Weights of a small image classifier.
Model: 2.13M parameters, 64-pixel images, arch vit, activation gelu, patch size [8, 8], layers 8, width 128.
Training: soap at rate 0.0048, 5000 steps, batches of 48, held-out accuracy 89%.
Rows from block 4, named by matrix and row number. Rows with one number belong to one neuron. Each number is 500 + 50 x the weight over its row's rms, rounded and kept within 0 to 999. All counts start at 0. Numbers have three digits each.
# fc1: MLP up (model.blocks.4.mlp.fc1.weight, 768x128), inputs 0-127
# fc2: MLP down (model.blocks.4.mlp.fc2.weight, 128x768, transposed), outputs 0-127
fc1.54:471455451509531544470558394514557443506382568483491511442509455513534509438486599522556352575592585504560494577554443561427498535542535416583471434454540574404483497478610496473465578538447474555444541517463485433460501470511529522510500490430555569582483522516434523494458520488444543549502533540507423519454544449406477509439533526490522502517585492553493489501555436455427486512506
fc2.54:549610432474513481455483480482569600482534536479559608506546444437470422515504560439589544480452493518469569460479588498583560533447401448559382444483534394475447539439530516499483543514472448362482495582499512488504508482488572523459568495533455491455455539563487504496523552542543468549574527518500469498538418509578475489485608508474457510466464453529587505444486429390500501501548
fc1.55:420441441524444458444462486565412537489475507496474516440456494573438532597504512478483539508437399534424473485565525513418469521496511493557495406586469471614520577500527488497501598566469505450569552549515457538490508450496536548550472569581409471452570476511402502544497499549542493489510534504575636462456414485522529491546480609552500464491466500420597537489418507447543441494452
fc2.55:497572544561556470506467576406488560563423349496453450499433430440492434468496518566503521566543578513528526477598500495489495626571497521511528554541475497410547540538524544486537503538427438534490491494447435505552493445508406532458560524489520574494456453459588384503565504380458442459466494598463536561552481581540481567533511513508485494496527539495495426490479515459415534518552
fc1.56:462459483494493606469434511474587452542441560530468453507589517496537534543543429372595583588562358517497445559547554477481484488497542523523500482526506557494471486433492569476547417504442565475527576471538452522527551483508531569425444485441504512518388534544509413476596496449474461567527540486547483579373478516511504614465481486447448468464520482498525473431480577470515543483524
fc2.56:519559509510486512541526497418516570488520581520438566488438486488606456500516467534534527510559555558438510509540508611604468475470493503346524410454413412582519521441506507456484514485440426458485494461545544521525468488437558395549500454461457456525569541543422532575463575454446558479530436501497530529566478449449487574473423514505586528519487586473615525509560477427435503492501
fc1.57:518597531506512491468482505465511574491554496537375540533534410465505451469504421453511600485610354430530574468562590460481515565487440476470399492462558507402509489428542390463360491485453515490480494542539487525505531511488464511501504442472471530471539548423505485511482586481474476486591479535448553553460504476409495496534544554496567534401475512492503474419596497530571511472472
fc2.57:520463495394439511536648506479535494513467432490496459476479451553500446464457527465552451475476513493668539516490417514387537542524513490466520589465523589496463486453448531491504479505487563520556476509486555422436524550532529458560459525427584484600546544474463522497423486491550533440392585518434434549531421435454489572437501549488462510562548519478463529497562604577466465455516
fc1.58:519513548450467529475428499499450530511537554507461402513504468476389422541466516524433498485568505567542527485457558534511434526456517523494499626499515580396555600516423486504543525507478489498542566469570445540568484387434419487583517565448482556486381461481479482476507443454496492434512626449548467406406503521541466492468464530577556454482471614428553495544520529541489481474534
fc2.58:540599535528448552512533532492508473492449457486539521569534555435502427430610486449462617559520529436467432526393490519552493473446541591441585502526531483464548452418506513488534459527545545522462424596525546459496585546472586536480596502508514487533487506514447511422513540503428459544496486538473430540560485487401613473519482561445458523610529559558496502430514429491410548564495
fc1.59:578568487536479543437552527564518486523485547428530518568522396458314398510530506496462436491536563548513466460438553501517461537583537531530440540513564456498530537459518466511532480519560509592468517483554432461501509524511477516441458478375532494528536418464473595542530561511465568472542589501525503487471503610500461398611602465507529474520507483553483439522395522496532478560490
fc2.59:506504526549561443426495462487501416497447449510479523498443460463631498464488486513544504437547448504517478537459484489558491421459493399533563540519462525563571456534511528545508426458484465442512484516526575488478460391651594518450528489589525560499506583508606543391512613634458507504486401479539509487524517407460545484500498414487532510493547495462491472463547498531574545437558
fc1.60:469462569544515528594648496529548533504606438522434510569461475404458487517554427528467498483535466526551514491524452482436559502475501504461442600474447550474518565413547481562472425518563566443528481474493536499470468481497465506434551575557499490478522479554455467450382497472394483442454447455575521534496556516510497424459627459430567468589525519504512452438491444488529579533591
fc2.60:534535468510442469482445441494610507539394580438534530486565512527492403422565543506500480517434566427534520472482467469521588426528468502525487519490511428529491533549506511486474527381534491571514421560547509493455507521575616445509446570474507516494558550431601486464463537573477507517505478454488478490488542395507482493490427501554626534425478425502475420452635491543440430445483
fc1.61:373505589392399559512505473485431457494558476522565530511470465551514468539458384570466526543480453456494527434481534492429437488531524482548452504520492461525537525534479512503506524523552511526537570568433628488506449396418591551582532507579404581447460528541522484522492485483587487599499403525456458447542506478509505484475594509569488540503448511496505523404505590413514507484532
fc2.61:542566468544416544438521546471542522564496489471472418457434486583435476530499602564473557524583500469532504529504430438461534528493529547476410486516542658534549498494466483469507489488519469471490515505478541497516508636400447505448431509472562515468483422445512445494518516554505563466498514515526505428482491545491382517527470530515477531470553585531493491546473312535443353524498
fc1.62:500489531475482467518538507548439494515469529542506446315575577539478533533533546505588490472517475400497509576523527412414489510472447511451506556553443470501518442492559482421498470598489615495499504512558413534467549483505438499524394391485524449573618446513503515483498518445405502376549494549477502524484513507500476513547445519556485421465510465408546467493543607520545524455522
fc2.62:517405501515512446476453509593518581485595492495601567428499514513539596418560528517430556535498521501467426512488555469421429449501424538496471428475411461425499461490518554556478530459454535464467419528468486496541531456603517452425521549536623560491462509473481534493477532481444555519503442511451530420525534510504395515496580461532527425495418492471406454471540616452403462520496
fc1.63:449578532497503515439474574627336414363604432575515430447467562513490436470553481459518515500398549538517495464528448476493391384474469478557573584548587486482556434410553449471488553446491456525516512495508503549502455542469472488489554478489462562556478510469479462528553480453540512542520563489428458569479486527535539577500460468538500481542580494577527514496483486465502525480502
fc2.63:461577512526548459599512444471476481515354559431520492503442593501474553573529559518484476490491526554442394513628455557567492535528497607440517541491502420535505544496533518456547554548540479521488454583539459476515511469439454477470484401537516473490498512522513390446443558503443514491494521538435446505520516512439481649455486541554538488537505416464625515535563480418495420523517
fc1.64:480516487459453513563422500454471474433507458519510420586442563529454416440432538489512507435492456509405501587550539563521434496515444588459525506474579436516525495548576548523529424468436434555494480491446527555480565554496527507517501615444514467570483601538473489498412479433422472517509402472440447590514551576469531608495428446562550528453488519406580461490523461563466498525535
fc2.64:449533490546455581467479410609481527524525449506523472546467464558540520573474528510514566547528431399505519491431581524514485430447538471512564486511515550478424502525502517524422543478608536499447472599552480531434458423515448514525518452503524581418487521446456450421556534571647543532479473572527453501505511429487518417464424473524596495496561491498439525571446416520568399448473
fc1.65:563552505488525451523450518538477485448540498527450474520510499482506547448506516440464454487463461466632478559439546409590407524411497390477587495433510540556435487523487423476512520509463471620447504513542403440518454469574433493563567509399512506568515489491412521572452467558498569409540542557479573472555490499514570475544587483468546420428508546469532513507500515494610455448560
fc2.65:475519505591533519621595467545540523486372507491510563440432357508534501558496588484625478570501468539455540512548509506404558480537437374512511497473562446415529515468441481551529515569471457562485524498510495515483418527497493469589500543584495517548477579506563532399503603481548443534477447483528472485576500421484481479472516457469494508470517426538505489495474496444416557566483
fc1.66:476497549473491423548576485526460564590487482463545586469368500471422518497538542415522552463486530449430535472438510526505514414499504448415493515483488465531463504419547419491531481351556583515515534603530525542531486461603488454505453505489494473591582515547508547483462542496548494491505474451468525541519470505510505560467483529604557476402441509486558462475651498561431480404455
fc2.66:502522512479513563602527492486541521475431471515494575531577379479463499531442409535435443489452531471508580457513446466371493587552498529536489384544583501510528550525493487473528610561452571404506527539506508562460568547470443534503510493494512432481482518541492383538458518367559511501404537558432510483520523425541513547490578556528584461467478450496574504583467485447467529525518
fc1.67:469490526547482493569547467492555449497481418460506481431477437591516548528508501445586528561485535390525517475527497512447474442482478481496454444471555485534456529555537483441504342582458474594552605489526439590525512523650516458415501474497471477505432456535490571450442503609463568540536480537524447435482587467547570500562456428458486581437504555569435468485459519515547502523508
fc2.67:472459501537467485546509449557431475438500568519524527524516461488488489518442509515493502533491532450426470461555512493513557511532513517471535606517458494588474541534576518444579497580509447452454448573513545467500545580403518458470513609512455438578506535316499494487502443490611525586468550471500472528503436419542412550411530423531489460496437477542575472613432457536500522439408
fc1.68:454544451450450549456364460497498494505500494544445420453571551500494488444613483476471486480503494519545566567496502413440445516477540615544493480476592576451482551525471479522490573575450472543424464465418538568486532510549448467418404535508593533441481530549486530495501550403425498445432465528518575526510494587551540537532480518542487458487545490548503494460497644562474480390462
fc2.68:517505503475559495521476476638529394658451561448518567467609470523438518480540510473460536518424520607481539470437441603488527411468445468543501458442552456454504392522521510480591493541522480425610483542507439508419540492473507465482431440533532536548560516469467545497579493490409497536494477481495561445505443537586446528490463475493471553455562436507470429509512548519533510576449
fc1.69:517557522510543539514526458550499456428486579555539490577478550433524553427550542505523499509516558576520539521634467463609442471430482551472507511498603499354505469414447433475486518538483555516458493601532508527437560480436475487486586546512558429467488601529519549506530533446431463554428509488443491494495527505405503518549456486515464372594492456515569459484494542507412508442571
fc2.69:460508542447396512398456553449451393455505364474500520506482646485475489504512502472539486483449518436583460506533507433487464510460425536483517427475553517521472505495519558499471546544511582405518522545555502577453488489488560480509423465411547551480513453461525625535481436527529544473550537554575555527426474548537533542474517545452532594431530473471517649529526485441576461466534
fc1.70:509521514503454473582495498404477430504586550555439550472466466524568464486459519412558520478469506435523503508536581359471523592511520491496476536481541488481610449559459512496441501482511512585494556423505453513428505559468490458446464429534622520609576506529459579469447556451513556486612563529521406384483547584493538487488485512489450415512447452491441500485537452491505420535546
fc2.70:492493540462558515504511375622501534535488612459514511549563479486464528452435468500483470487503507480471555520426489519524521365474485559509513471440514459458466518591492486497445583524503537423447545489496489541526476499421426422621532519606563496408494550495576594517598585429479455494430505396523483500589546515593477505514564533543493455520463454451533477468471461504547455559427
fc1.71:434514467441472541367488408478555565540477589514501535479547627491438477517434463448604471618449485460494513501507509536512464451400529437546566423505410512576470485521587441484534516537451502388578506451597434448516478528512517493501548512596499431469454523530497420466448466508495493573466499481499528472602421515569486536494502493419502509512542456519466566500550518590511503568519
fc2.71:537548457497491524583572450432477561569556470383578509626462605507468550470572491443489554410498491487469456478582577487488492450495495530565527539526492523399574499441517447529513591568474484542469519560398475480485499440555393494391468409455514452462509503493458493468541499414539496544498427581437566557478470528480558578456505542566444460511453564482506460489545511434486535519512
fc1.72:560529505461443497582535444503562597533449589490372574480478516511491414527518459592519544491559505525493517582479529493535447428490475529418518500482473533499529536460502454491481495446529503451510517486455514569447400422493467435554532542489459452472585466534450358508500518492567541485511512430429559411555476423589450530528469612605500591536518477489547550566521432473429515424514
fc2.72:490518481431506494527487559555494536533480506504538449456438487532512609557525472453418486507538475417434484515584425450400463544504475521542449510495484477468449533508564523480558468572496489524512510578479426467520726503502477472470535496417394520523419569461499441447575478468511471591430489511544523593421510487405542446555611536461476505429487463468491493476447476467533447555478
fc1.73:570411493460511440470517535539412437489478490477570502414454466499490499433442397545495417537541597539531375407504520554543496538448524475481522506516423421462526516436453581514458466374446506486531589496474419448393495528540473437508503499439480421484536495534515529480582460626574504534508554529502543493425526411492447542475461514511487523514431382508523514485459543556469501483444
fc2.73:496432499554520449590496575546510454489537442575464491600446429492456440501512500505489457486537528505428546507575451597523479498492490361471595463489480587390482495588458441499494455474486475413486500571528472469516535407420452494481500462505508601514431430571518468520504547477586487501501490486483567476499486490392533474532465529529529503522443490452412525475430554561607565368510
fc1.74:534508474413434489447520562533542540550570449529484541459576428466494464479475411573542420492490512554521603535513485524575508563573533504492437471567562454524521505506447458402582460549486503461537518527517529540584524609538487513497552517478513459470410468446511568556532472422568470469524556440526473495460518433481489482486510507505425569564452488619500482430422529516439388377400
fc2.74:466437559506485495535453480415510395421400504468453471551510419500493457508453500445566523468476518601516476517551527572517498479493528453431503562522555488565470533518502454512422440504443492438447479594544529507525528475515521595555518502572483477478565455575469440546418392561538509509516631545577543533525487437478450523494434586485426491573406503476485407617546514510547579470535
fc1.75:536462528537525569425549445433531447556520606504534538512467482492531336440549489484613402536511515523504390460576477439503557516591621479581412498616433471506551532548507515494534469520512475497500546556455507492518519506528487460506445439502435483456496490585412550405553503545469536505447467562515486526445434467514467554471451512486444463461513576462496430445439561493508524414496
fc2.75:515494498415584432446502488620469529534484477498466510463537524549338487515484473460536472462456535508558457521491493432501448495499450521545526294457482548408575503510581465514506530508454484471585495502478473477481474468569448404527508509472474513558543431524507558569594425541587494482485572509513532526520526469469466553524451584501405519430480539518622482543577432508526545504535
fc1.76:446458459461526413477490455510550489553496507519587600448484574472459566556487526399447449517559538439483479559468458472494489478548524531422477464450505525387519434426476517505457522452538539474406498438454418619571523580563507464485447534534466487521495471512492559524508586422520450582460489506464601506568491459589562482544501453458559367562499520570477550525511536515394553446502
fc2.76:502440496468544612576479508457504603581464541514445525490519528422507567463481416445458562560525494509510493508417465439468513420495543559521561404529497464480511464530493504548431478551508559427438494418493497425484483560615446500435451467525412438539541535510487507476527531532507517503545427591406463596422518444508592567515562561519522398512536425561501464452548428572510506540450
fc1.77:482440497561514444499508546436499482408482416497527513513499528546501484355505462484471492425516503493546531497512531390446500530545546537484487484526525427582369499608487523447464557467458487433431424569419452593507400483554447497462430558470479522521495585515475572464399622526565551510577447501467544533493472456512456521582484512469502496561474483510566505520451496561449413582456
fc2.77:488526543451439455391482596518425460499486464457432522507495602451488476594478528583563492496551512492539575547467421450521463474458511520555418502517507544492477543503479537531559354540560473544582549502490555460466375542428572499555523469425438538511502477494593445477517428516492491444511460553544458586496493379461539553477532432551466456535552547584498558462481526528428576516540
fc1.78:434514499400456548438514571545522499411454528471515391532497481529464458544475506428466440478477477519436541492555517401490427542431478562604477482560468520477531499443515565518541544611444497601548481418522536507504459436489524466483466514430519425604438407481497433500552561482555557502650464471523480504432485414555503546500498526575488408461496487496558560537492521406464503560489
fc2.78:483497424508503440499507549446468514554478463515470513385390500456571516497486471491484550571507485490543449527542559628541484430476452553512528520480412570450477580492524466492453427442527503547506524521489507531523587462576567498599542524437484533491514560513491563559519493582411456453401474472565625530460564417383536438517559513474478593525534527402505494465484448450448522413514
fc1.79:410517503516436493556476565534568505422468538523416413517551415455527493399577450501529439436510490542552498482484473547503587546460480499507395398484504580470463547479401539439455465601519468564439503513550462429403605503470493481483539474487558499520474500488438565559555541470503488456512421581575474401624474453560460473526514461473478582557546525526475483504516506540556542494437
fc2.79:513428493487418480485564391552549535534541476488507539548483590550527544496484526544593393539589439481519503586429601423464474486482447336494514493494476488457477529468590549457439514470572489556430520527538531529452365517510562575507550571415524465486523613529503541489546502523495524482536470493528551587558522439459511376500534481522481480444442478468452477489496502532463448482457
fc1.80:493595527501486517486552435481559516590519425538523495459506503335434559476535550420526406448460474449660438492527466518483513607406467548514527489551495510496580563464519512469457394594452545399497466521434453463570477486549472459468556514511478542531514490455515438466424439494494552506513445505541523523439455504557435510603507451533523467531470528511433470545462551471531540424548
fc2.80:508432438517450545545566547471519530602552573455518490492475420526596531416690455542415531488536430465390516463511447579527506456501525582494435572434451536538451556496523474515528524481541513534447488524447506449527538531496526534507457472500580529516588502540418486541495470512440607514519385552435446428446531495445464500447587460536463431517435528471470460454552484507530465508485
fc1.81:484466573503479481532438538500523447449447380447555478563432463471515443465560545435428490467523526471496423515507501465510496562541542380536435495474448510512429524520510396456529517490518495537422508516483464443477493508542569557602525543458492566546523380554468550480431612486564543420470456483522459540584529380498494576424485490523559521497535543551472569638550532432512564498496
fc2.81:529540447579440459476505376517463534512528584456464583533570587555506484543500463608539555495498478491580439493392514528407528537530528548495484430464494475500546548537494526487549538495539513453491545501412549509510481438501433416536461491427555373516527549559522512506541500543452437485474502439519537542480554484548514492555485402519586444400497378460458580434465541558456483407444
fc1.82:510490576533488456489413548491443505450459551522482486543455419495490484519449514486454542427555628490470471458457514440496556547569532492555498463562539497568465433483533439507482501518571564444473464536625449463512513504562508477480447467485471533518483477446441503552497526389596545469434549514498546550516366517502501560555525562401570414513463584459576514592568634449429493480495
fc2.82:490529540479540474457512482441402469565394408512554473468490559503468574469471479522592488515513534491520545479586463572489514449503395518466589428550533532426553503527486551530507521585426494479488504523460533581504373490458454504537453400492516489524571506484555555502510437522523482409378570555452442542525526533403580612453471562478548535475482525437507433418428483521497453520557
fc1.83:536499567550531549531479507496413531453502406508465504526501557473385533462483458542457480415492506439427489521584467491422540523521510525516509590413523495454515552606425551436490489427486474457470474577377439523515561434537508564443513569496469554500488526513484476513379580522522438482549443592521456525451609545403468543584504470564574448564462460451453502560450482480484526488431
fc2.83:461459518536527510457578473428415417514475537564530451490468466484454494527457494360497569639584559534523553588480500511495526458404538554553482456497545575556538408442496473542440477526489443533566545470548547440544560628494493441606445482560483555562498495459547515455486442530539503500439529486525400496535473468480536503471450572531500480511561564523474489579540387539465456530464
fc1.84:427387469495435576471452471561497535503551466495482419474551462417509452437552516490511469536538481478452587471459529461485420471545480556485427390624518482424551546467512495554471569533473470496407507505398487577504562502496530483425495548560493505449447452461512552590531515441449579550506425549522555469550537517482457587512492529468550501544378499602522512378552542474535489498455
fc2.84:494591524485579532365450547565619492538476439581482535455568421496398553501442438493488459593487543544556457470396445522509595425527494544491566508530499544473518471491441486500514481423453541458516503485513509478468471477519607514490450542510551525550528477530490539473496611567518536495557508456482534399463481585481521460503555499539379481462498392511458482406467521529399557490464
fc1.85:611573650523568504472436375514540462429486459575461499513461434578473470498461428532484462390509530474463490458480534521413490514487542503430525566450442431519478491538442536556456470406402549413547523601431475514520561477514466490497501502432520521484566494502441590478513389528544535464529571492479497470469564514509534545590526513547600495542535501473449472432500529562480556529509
fc2.85:557452573565531520535526517466385535420539432503538481471498506479577422442478495571459537526526463512489477599505521556459457465473580534503516524522481557442487381580453486483489507498495540534499578487509523454531580458457450529524469554470384586507516467411533576512564490494499456471465435490502562469480562418494555552548482555391535573560330531502458554621480461484483507463535
fc1.86:545470501463527458412478557460573479517489491536507469474529421462407584415482461482486334414496502600515436491487544559557554535506463626611545539519406537490551461520506412458446574403519565448557474523454539475473504459518470580512436499435518473411518483421569460514481527469532500519560540480424554569472503516490536510558438528431488598515479500553546483513437517506541478516539
fc2.86:531437491546500568574472507511599445497573498596505477427476492480517417536536460513482424552463498518436547471520466465504529539512556409495496527541487473430484455458464442547551455479554486467536489463559482434470551456572573520475469545519551501532598505508530536433567481530602427561534430424533574429447527445523452467562475490524469353490409433430461565538465444516554601394533
fc1.87:544439458496455571575486519614516518602472524508514496487518562409526553479412489542584530549509533467441421491457478544539470572517570438431566427440424529487459557501494470426560427538525519383514540570520480453499525511483454579456554458470518527461506580528476543429568495483507551477496443495585613470516543467497481590474514472452471540457377587439465451496412479423527529466500
fc2.87:496515576577493470565482442428471464440545422444542496555511478487473508500612517546597407436426501492480490481497615464441524516495478358505534531525527478421493525491529472519468511524516571556477440598530479477544524395436499524514424524518530375508576450475459568491460501579551471413551562495506517512533520529557487373516535455525520476404427456475505499557433553505487525399510
fc1.88:524530500485464486557512612480451507570523458466535496495504512459525519514512406567485444524542408412528538541542581462484510529520393510504576554485485388525535599535489423486506450577446481536487613392435583480590419596487556532441558471506496556542431449530471522490520506445496466546473405554457481568547575411515501512461462459591506538544498551489406517489497450551508559518550
fc2.88:500402540498558444437482511485454490594457479532486478452526508533466522466498561415562462446478541527469343496478427408560539461532414519476527450458588461530485525533449604469539513579502473515459440473421496499490477543448525522608515452531428421504494506457535466596472508534439477469413616542566492499481545484540525542462496527499556454431627541542470447561453529508503472613458
fc1.89:394546534492479418501502544519532464476390432442445477518564443549518568476489464552531519453488515456525464503557488513487450642562461447524505478493487487557388561622500423461479416559464430450509437504548517531510512601571476490564532511485504505540496482530560505483465482463468638534507531633471545485483552402460479464465636465432519547466468522502466536442506512545433468460468
fc2.89:526599493503447505496433477523505533515587484433554555498478500433437454505578472534541593488420526469498579517624502466629558431492491445356498505583497438529564579595540520523488496508500493514453520497493504515541503486558495508484527455488500420615523486508463551561395505462556494462425537546526500601487509436473494545456527353485454506506437506496477418519411555502556470484478
fc1.90:467465412499544469529487466494399420519499486480498541523591595425461544571543513514581468511471585471451563465464468457520479474507489462459521482531473493458515492447536596546327447467489480421483485502546508538534456559568454465467602464529519462529527550576498484518600484562407557369466536558551536514503573535572505487592500493475459512548445458536480535492433512381545545436503
fc2.90:592508498501465560482511493475557572534452481543470508517532425502513442472508522438467404564479451542516518513510522428483550522421517467473598562481495472493496510592444453529438412484481561453456395511500424427405566569474472501501543560601424523502499502577597489362472541470494582661509463599522497407484508495524532517501474517480461509620488456542561463486543472526487464507488
fc1.91:524461557459476547479504636470433511470536467491451494473537439465536621448462484567516471536511476549500471456465491605604473528542475502487566532564513539500531570547522540451435434492491495433481441548505410513395373518544467547499494568406499546442521471528559535465531493503591593634476562479570561554461457533539404484572446489525483547454485473468503480555425492523476562437504
fc2.91:461504478559548432525473504625458399512577491512448469479528493563492508442545543508539454501460458485465507498465478518503495570551587390507558553533549509572495482520479459538549496496446540490471514528565529455443568506602574481535561522490484430538560470572522508537516502440501402534445545547451567462414475475544448489543459407460497436562375474549431444488445605610590557428528
fc1.92:573635470574536538529462496519488514524477446466424410491484478533443437453547475490549497436550514443445507493446489517537527488548479500486539476524486455516425521499516554558444439513414462435443416440495491447533548505573442507422429551506456523525498434481514590536600491528516456600508552491457412552473444635537446608492553616426524538466472500431545467573554508519570475568474
fc2.92:490417536566516463366447408543526563416581535485505460480568503524467476424429585493528519463519495544491547565606509503389538458550569532461415580515487483461497496459519514478489448512509433493519537575448515531492469536472576558475543407447497521504486504528470432570507495469521543524612376477579466524496438410474520489433454447502504457529503558548492490574410577592483512441535
fc1.93:505548524533430461603435489455438517534610514532469540406529458517483593529544419568540483522509505472496473517464542466535511432470594503454481534498619400508446379512450520546461417478431498496432423527519489514571483577487414590480532452481471516514488549537515539496536541470503458571530499492498419593574448489549565458483433522542494459419398541520561503494592501592501500445560
fc2.93:497447531498510471409609488463469590393486580452545544524476420505489480452399539582500538462559491553557493436506469525467534529545477524543503400477553499451546505535543511565536576588445531366481571535420484500534482506527513513530469500566473424493528487524508499555524513443589545532502519524508433360452486552363441534461531463531382509499497505500469401579507525513533467481457
fc1.94:565455517468434413416433491455431572423467538456532541500417543513526487613420474523422528533523440451470445468546440568524532540454470469546404555525458524489480565551464500520429543527502553459456530433447534558451482487431469513438410460572517565391441539516467474452504526586576457587596468520484425512548514570572539541507476610470423519499494483495557531558522536474474479457463
fc2.94:469476470470464575505568589469571506457523456520458456446501440449520456482549449505509422501484587520558503488384506431489464509574514558392570541509459522599514465509414535504583599518504489548530531516486478514516466467461509543523487547497520479535502490477442546635476510470529513431431392445561566358417577473467494509476511444517418404530549498526592493461441447473446414496493
fc1.95:457415461513490395499459519557448509472549508535479485470527507485456470544534492443462389555502517512501443527454530549492459412486494458586470475536547422407563509536552465577508478450457457554470573478480307500509459547558457537524412513585452535580471442528480589519516468518502474594541502383584551598496514539485449570509551508529456557426501458508515521457526525469543499494609
fc2.95:521506541584432489588426458596544504503509455528539463565537561487552490479439465577564520509460552498507610539485435623492475499521513463480536565561532503561480542476503522487472406559417611414481523610488504476579442491483474554512522574490536526409487459493458480498521547473464473442430541524548537437396548465570506494518567522496510444537510458426485427401495548580481567395508
fc1.96:472505586387535537424470446568512480562415491461517629477479470499566525452430489541532506585495547484446484499404473490514488561545470533401527529543526427620498529422575577484509472518470469491555535603497450457446439492492442434482491427542444483538461570510473439540472488542483491471396478524490560438572500450651490536434506553469517480508493492537439544524522505505393565461494
fc2.96:544501508543532450558511464456493452464492376532537498483520569446527566524441495525575580459397417461408433489581488375496505480580516442509429581504534525439466532471439524497502479514472542474481508483515477522491543504509532580549596573622458427567532542488448572460539513468533509507560494531551617538447431443503486473523542523439557570502457409430465513580538525438532493406527
fc1.97:532447496438405530541408539506554539444533508481499560428465508464480408425478520554503401488547612512427555526482576576607468475435482548530540554466412571472569468531433491489583507466550500486549505422523482542489463546495558416536531554458496548458465406510479504549589541503561500513458526450536510544470459506542480465519517581552542369541495503393525527495451505469369514509553
fc2.97:500539534553469473495554544451414441614469440577444470547509422540551457549448495484427518459477552467505428436470443510568466497524480523524545446499536435478477519543504421496560372464498561470471537527487517503511597524506479500506442604477472417528502484423491495428510435450411433510449461557554555555484563522437629521564598487436588505545451464554450545513457589486537541432463
fc1.98:528478441610537533511440476573437493551461468503482544459510540522455482485422503463480472475480535547577559571537490491414519541468512432465596421508438459569508451409467596486409453512568515529475463567564507400508560467537451555411517514481482524509578457415505551531478505549513574419548522520414496530536424471446352534526464552516580401419557509542490518483472477453467471551532
fc2.98:479475468527525419493586504505508441536493543562563414518450493447552524467534467425421528573462529558484443564543465511502496505461555527551509461479403492460577433559559540559505581478488473540487527412473458527565470428511491489464399347502454487469476422529526482488563596449488466567518485517485568506478472525406629551486501583480420551477487551447441472389553490524589456538527
fc1.99:442506531521421511409530500590504579478435526485400398536530587477575578485480536488450524529510530476462482433527539447484474544475524456621479454507496453464588630457512518572467479629555535542472462511471386506471502489497571516477537509443474491559495451419544439464451570566486421558539448434480524514463521448561446505522528508528492544530480410468485430543610477501566581503485
fc2.99:540525433551510479464541473444366488488573432519505532499433582532540558502461530443530492609413507542480552477523484476449439476554518495514503498528486540529511576478478531556514513470506442537493551487473535414520511427534468485490554577483466378442508575534493502491469598573469475453439515379507484459497605514462577552472587534445495486368441419508521603461473497534625449455520
fc1.100:558416532425494434520592419548548584492463589380499571567499537472447539520482485528491438487459567494524453464502583571473414544590472558493506534441451453506464546452524453512447549452505506552480600592486483512560476450523467444538531521424438466428413465548426510449554476460438500557444438595503568484478487456444512501543604537503448506534514488516545514580475521528437560415540
fc2.100:534507486470423567519501608463550439510453476543430425477421408436453566504474451476472517484530456411469585506564536500469466566528534492546489507525465523407478586574501471511443587563514500616512443506551499478505514513619508524507445567496572615524490499413437536532529460392575561578517457478508472524452541523581510568450495585452490454440473534461513488489526504396507524418483
fc1.101:445469495521510534526432495480500557480498581458477538591481450454531504484429535568488568462437534448500577527561405612512490471588478547580439510468434558549560535513473546524471442529503425461433595548521518457498512494513550573482451617507368481478465467448525528450476489602397430602450498588525536517459499496454484614458463490480498529517570577474430543505517500564472467439506
fc2.101:493456527410510478388497576431539534519505536492494507499481496512405690467535479559427474540569505577493471505474442510438518445476436533512560466508569385549521469447519544499564521515458541528481464405463523574492466501447536493416497425536599429540511490529540467521500447399430572537527489541526457445518477570568470571495504526507481453508427502571435473533462565484389572541515
fc1.102:448539526537460614485468537519497382462399567439450483601493519475488545504540522471512487426548490458496516466561549418492549504484572522606509566596453442494518539578549511503596460530423525487508488512478505513501506448527480531498472517452480467511538451456476368468541456452544476537511515441570479533529554573499496576549444458483474472500457436611445443466424459572398567411398
fc2.102:535483446537496396484528469542493492499572513544467500487570483536541544547541448579519554525515531560386387454594507534450467601520423504480492436473453485535543502571485545455514504521569473505537478373455482516488536462451493483531570495456433355536541454447456583521477545510397472525447541406564567475489484419537523515436530517476496552440578509399529476437561592469556478491535
fc1.103:414607500554544544528501525538438463518467503534512492501505515543357497428515493457518479540512532523457537526558522464564482471572565508466485431584538562541596453549540523488438571496484537484526457530586537568489529410447461545456566502473548539508505518439376468517463506360485477496511470519490511495415581499481513575473445482570449397523397428465480602501435417503559478451556
fc2.103:467558503423428422362497556444497475478599593467455513427373487432452498528456464441543495486496507412560552572499527457529448560517463398583562467538484425563422583580470464510465461481521469583448481437511525462515479446498504585529536510531476533485478564539528586568471481537515478585501483596531515582508550592471465490511526552463529555506510493416470508469455435481514466470446
fc1.104:535404453518430529477508441501487382530488450506526466530520472522537452495451425494494527524456533468561445558442430496498494462539465468469489511473509543441409514475496548469616501595607522599555487405546520499562460544525497504584461552507534576569454461496455458539357528491582420461400509492507464448490482443465529606504573435530492545537435547466579434509557446538464578467506
fc2.104:512631514472503480515526478475548569582497577475440528541467488539466512483448539431505437473571519523560454512404542583488529447536559481495548475512435519575559509556548552456461468385503440434506460440551539515469376520461618416560582431526464454509461535553463491451507559607439604472457500506452511560490491543527494456491367482484509500554507525552488522452456522474469421446435
fc1.105:501477524496475498551528464505502582464546592460395529506497471425507437377464486510495522520517550461531435505525516457487535507486424441526434525519521558484504510452514453445486581572440530524508588482525581472470415536488496439538535474494592515530561525554498513564476592472557539408523466546463476501417448474500421622479456524430420325417557572418472512461537497422556481484478
fc2.105:492552427428608488485590499485386497545446514520439503536511506444483502464520481371523353540445509541581485498485521523637463464511533504488518394462549554419499433521510440473482545428463426516548488502450459493506463454536501418582480554499499505565491478468439557609497471523501435523518469457506503631553578525556457528503551559464514574411500462541574520496470536497502557546504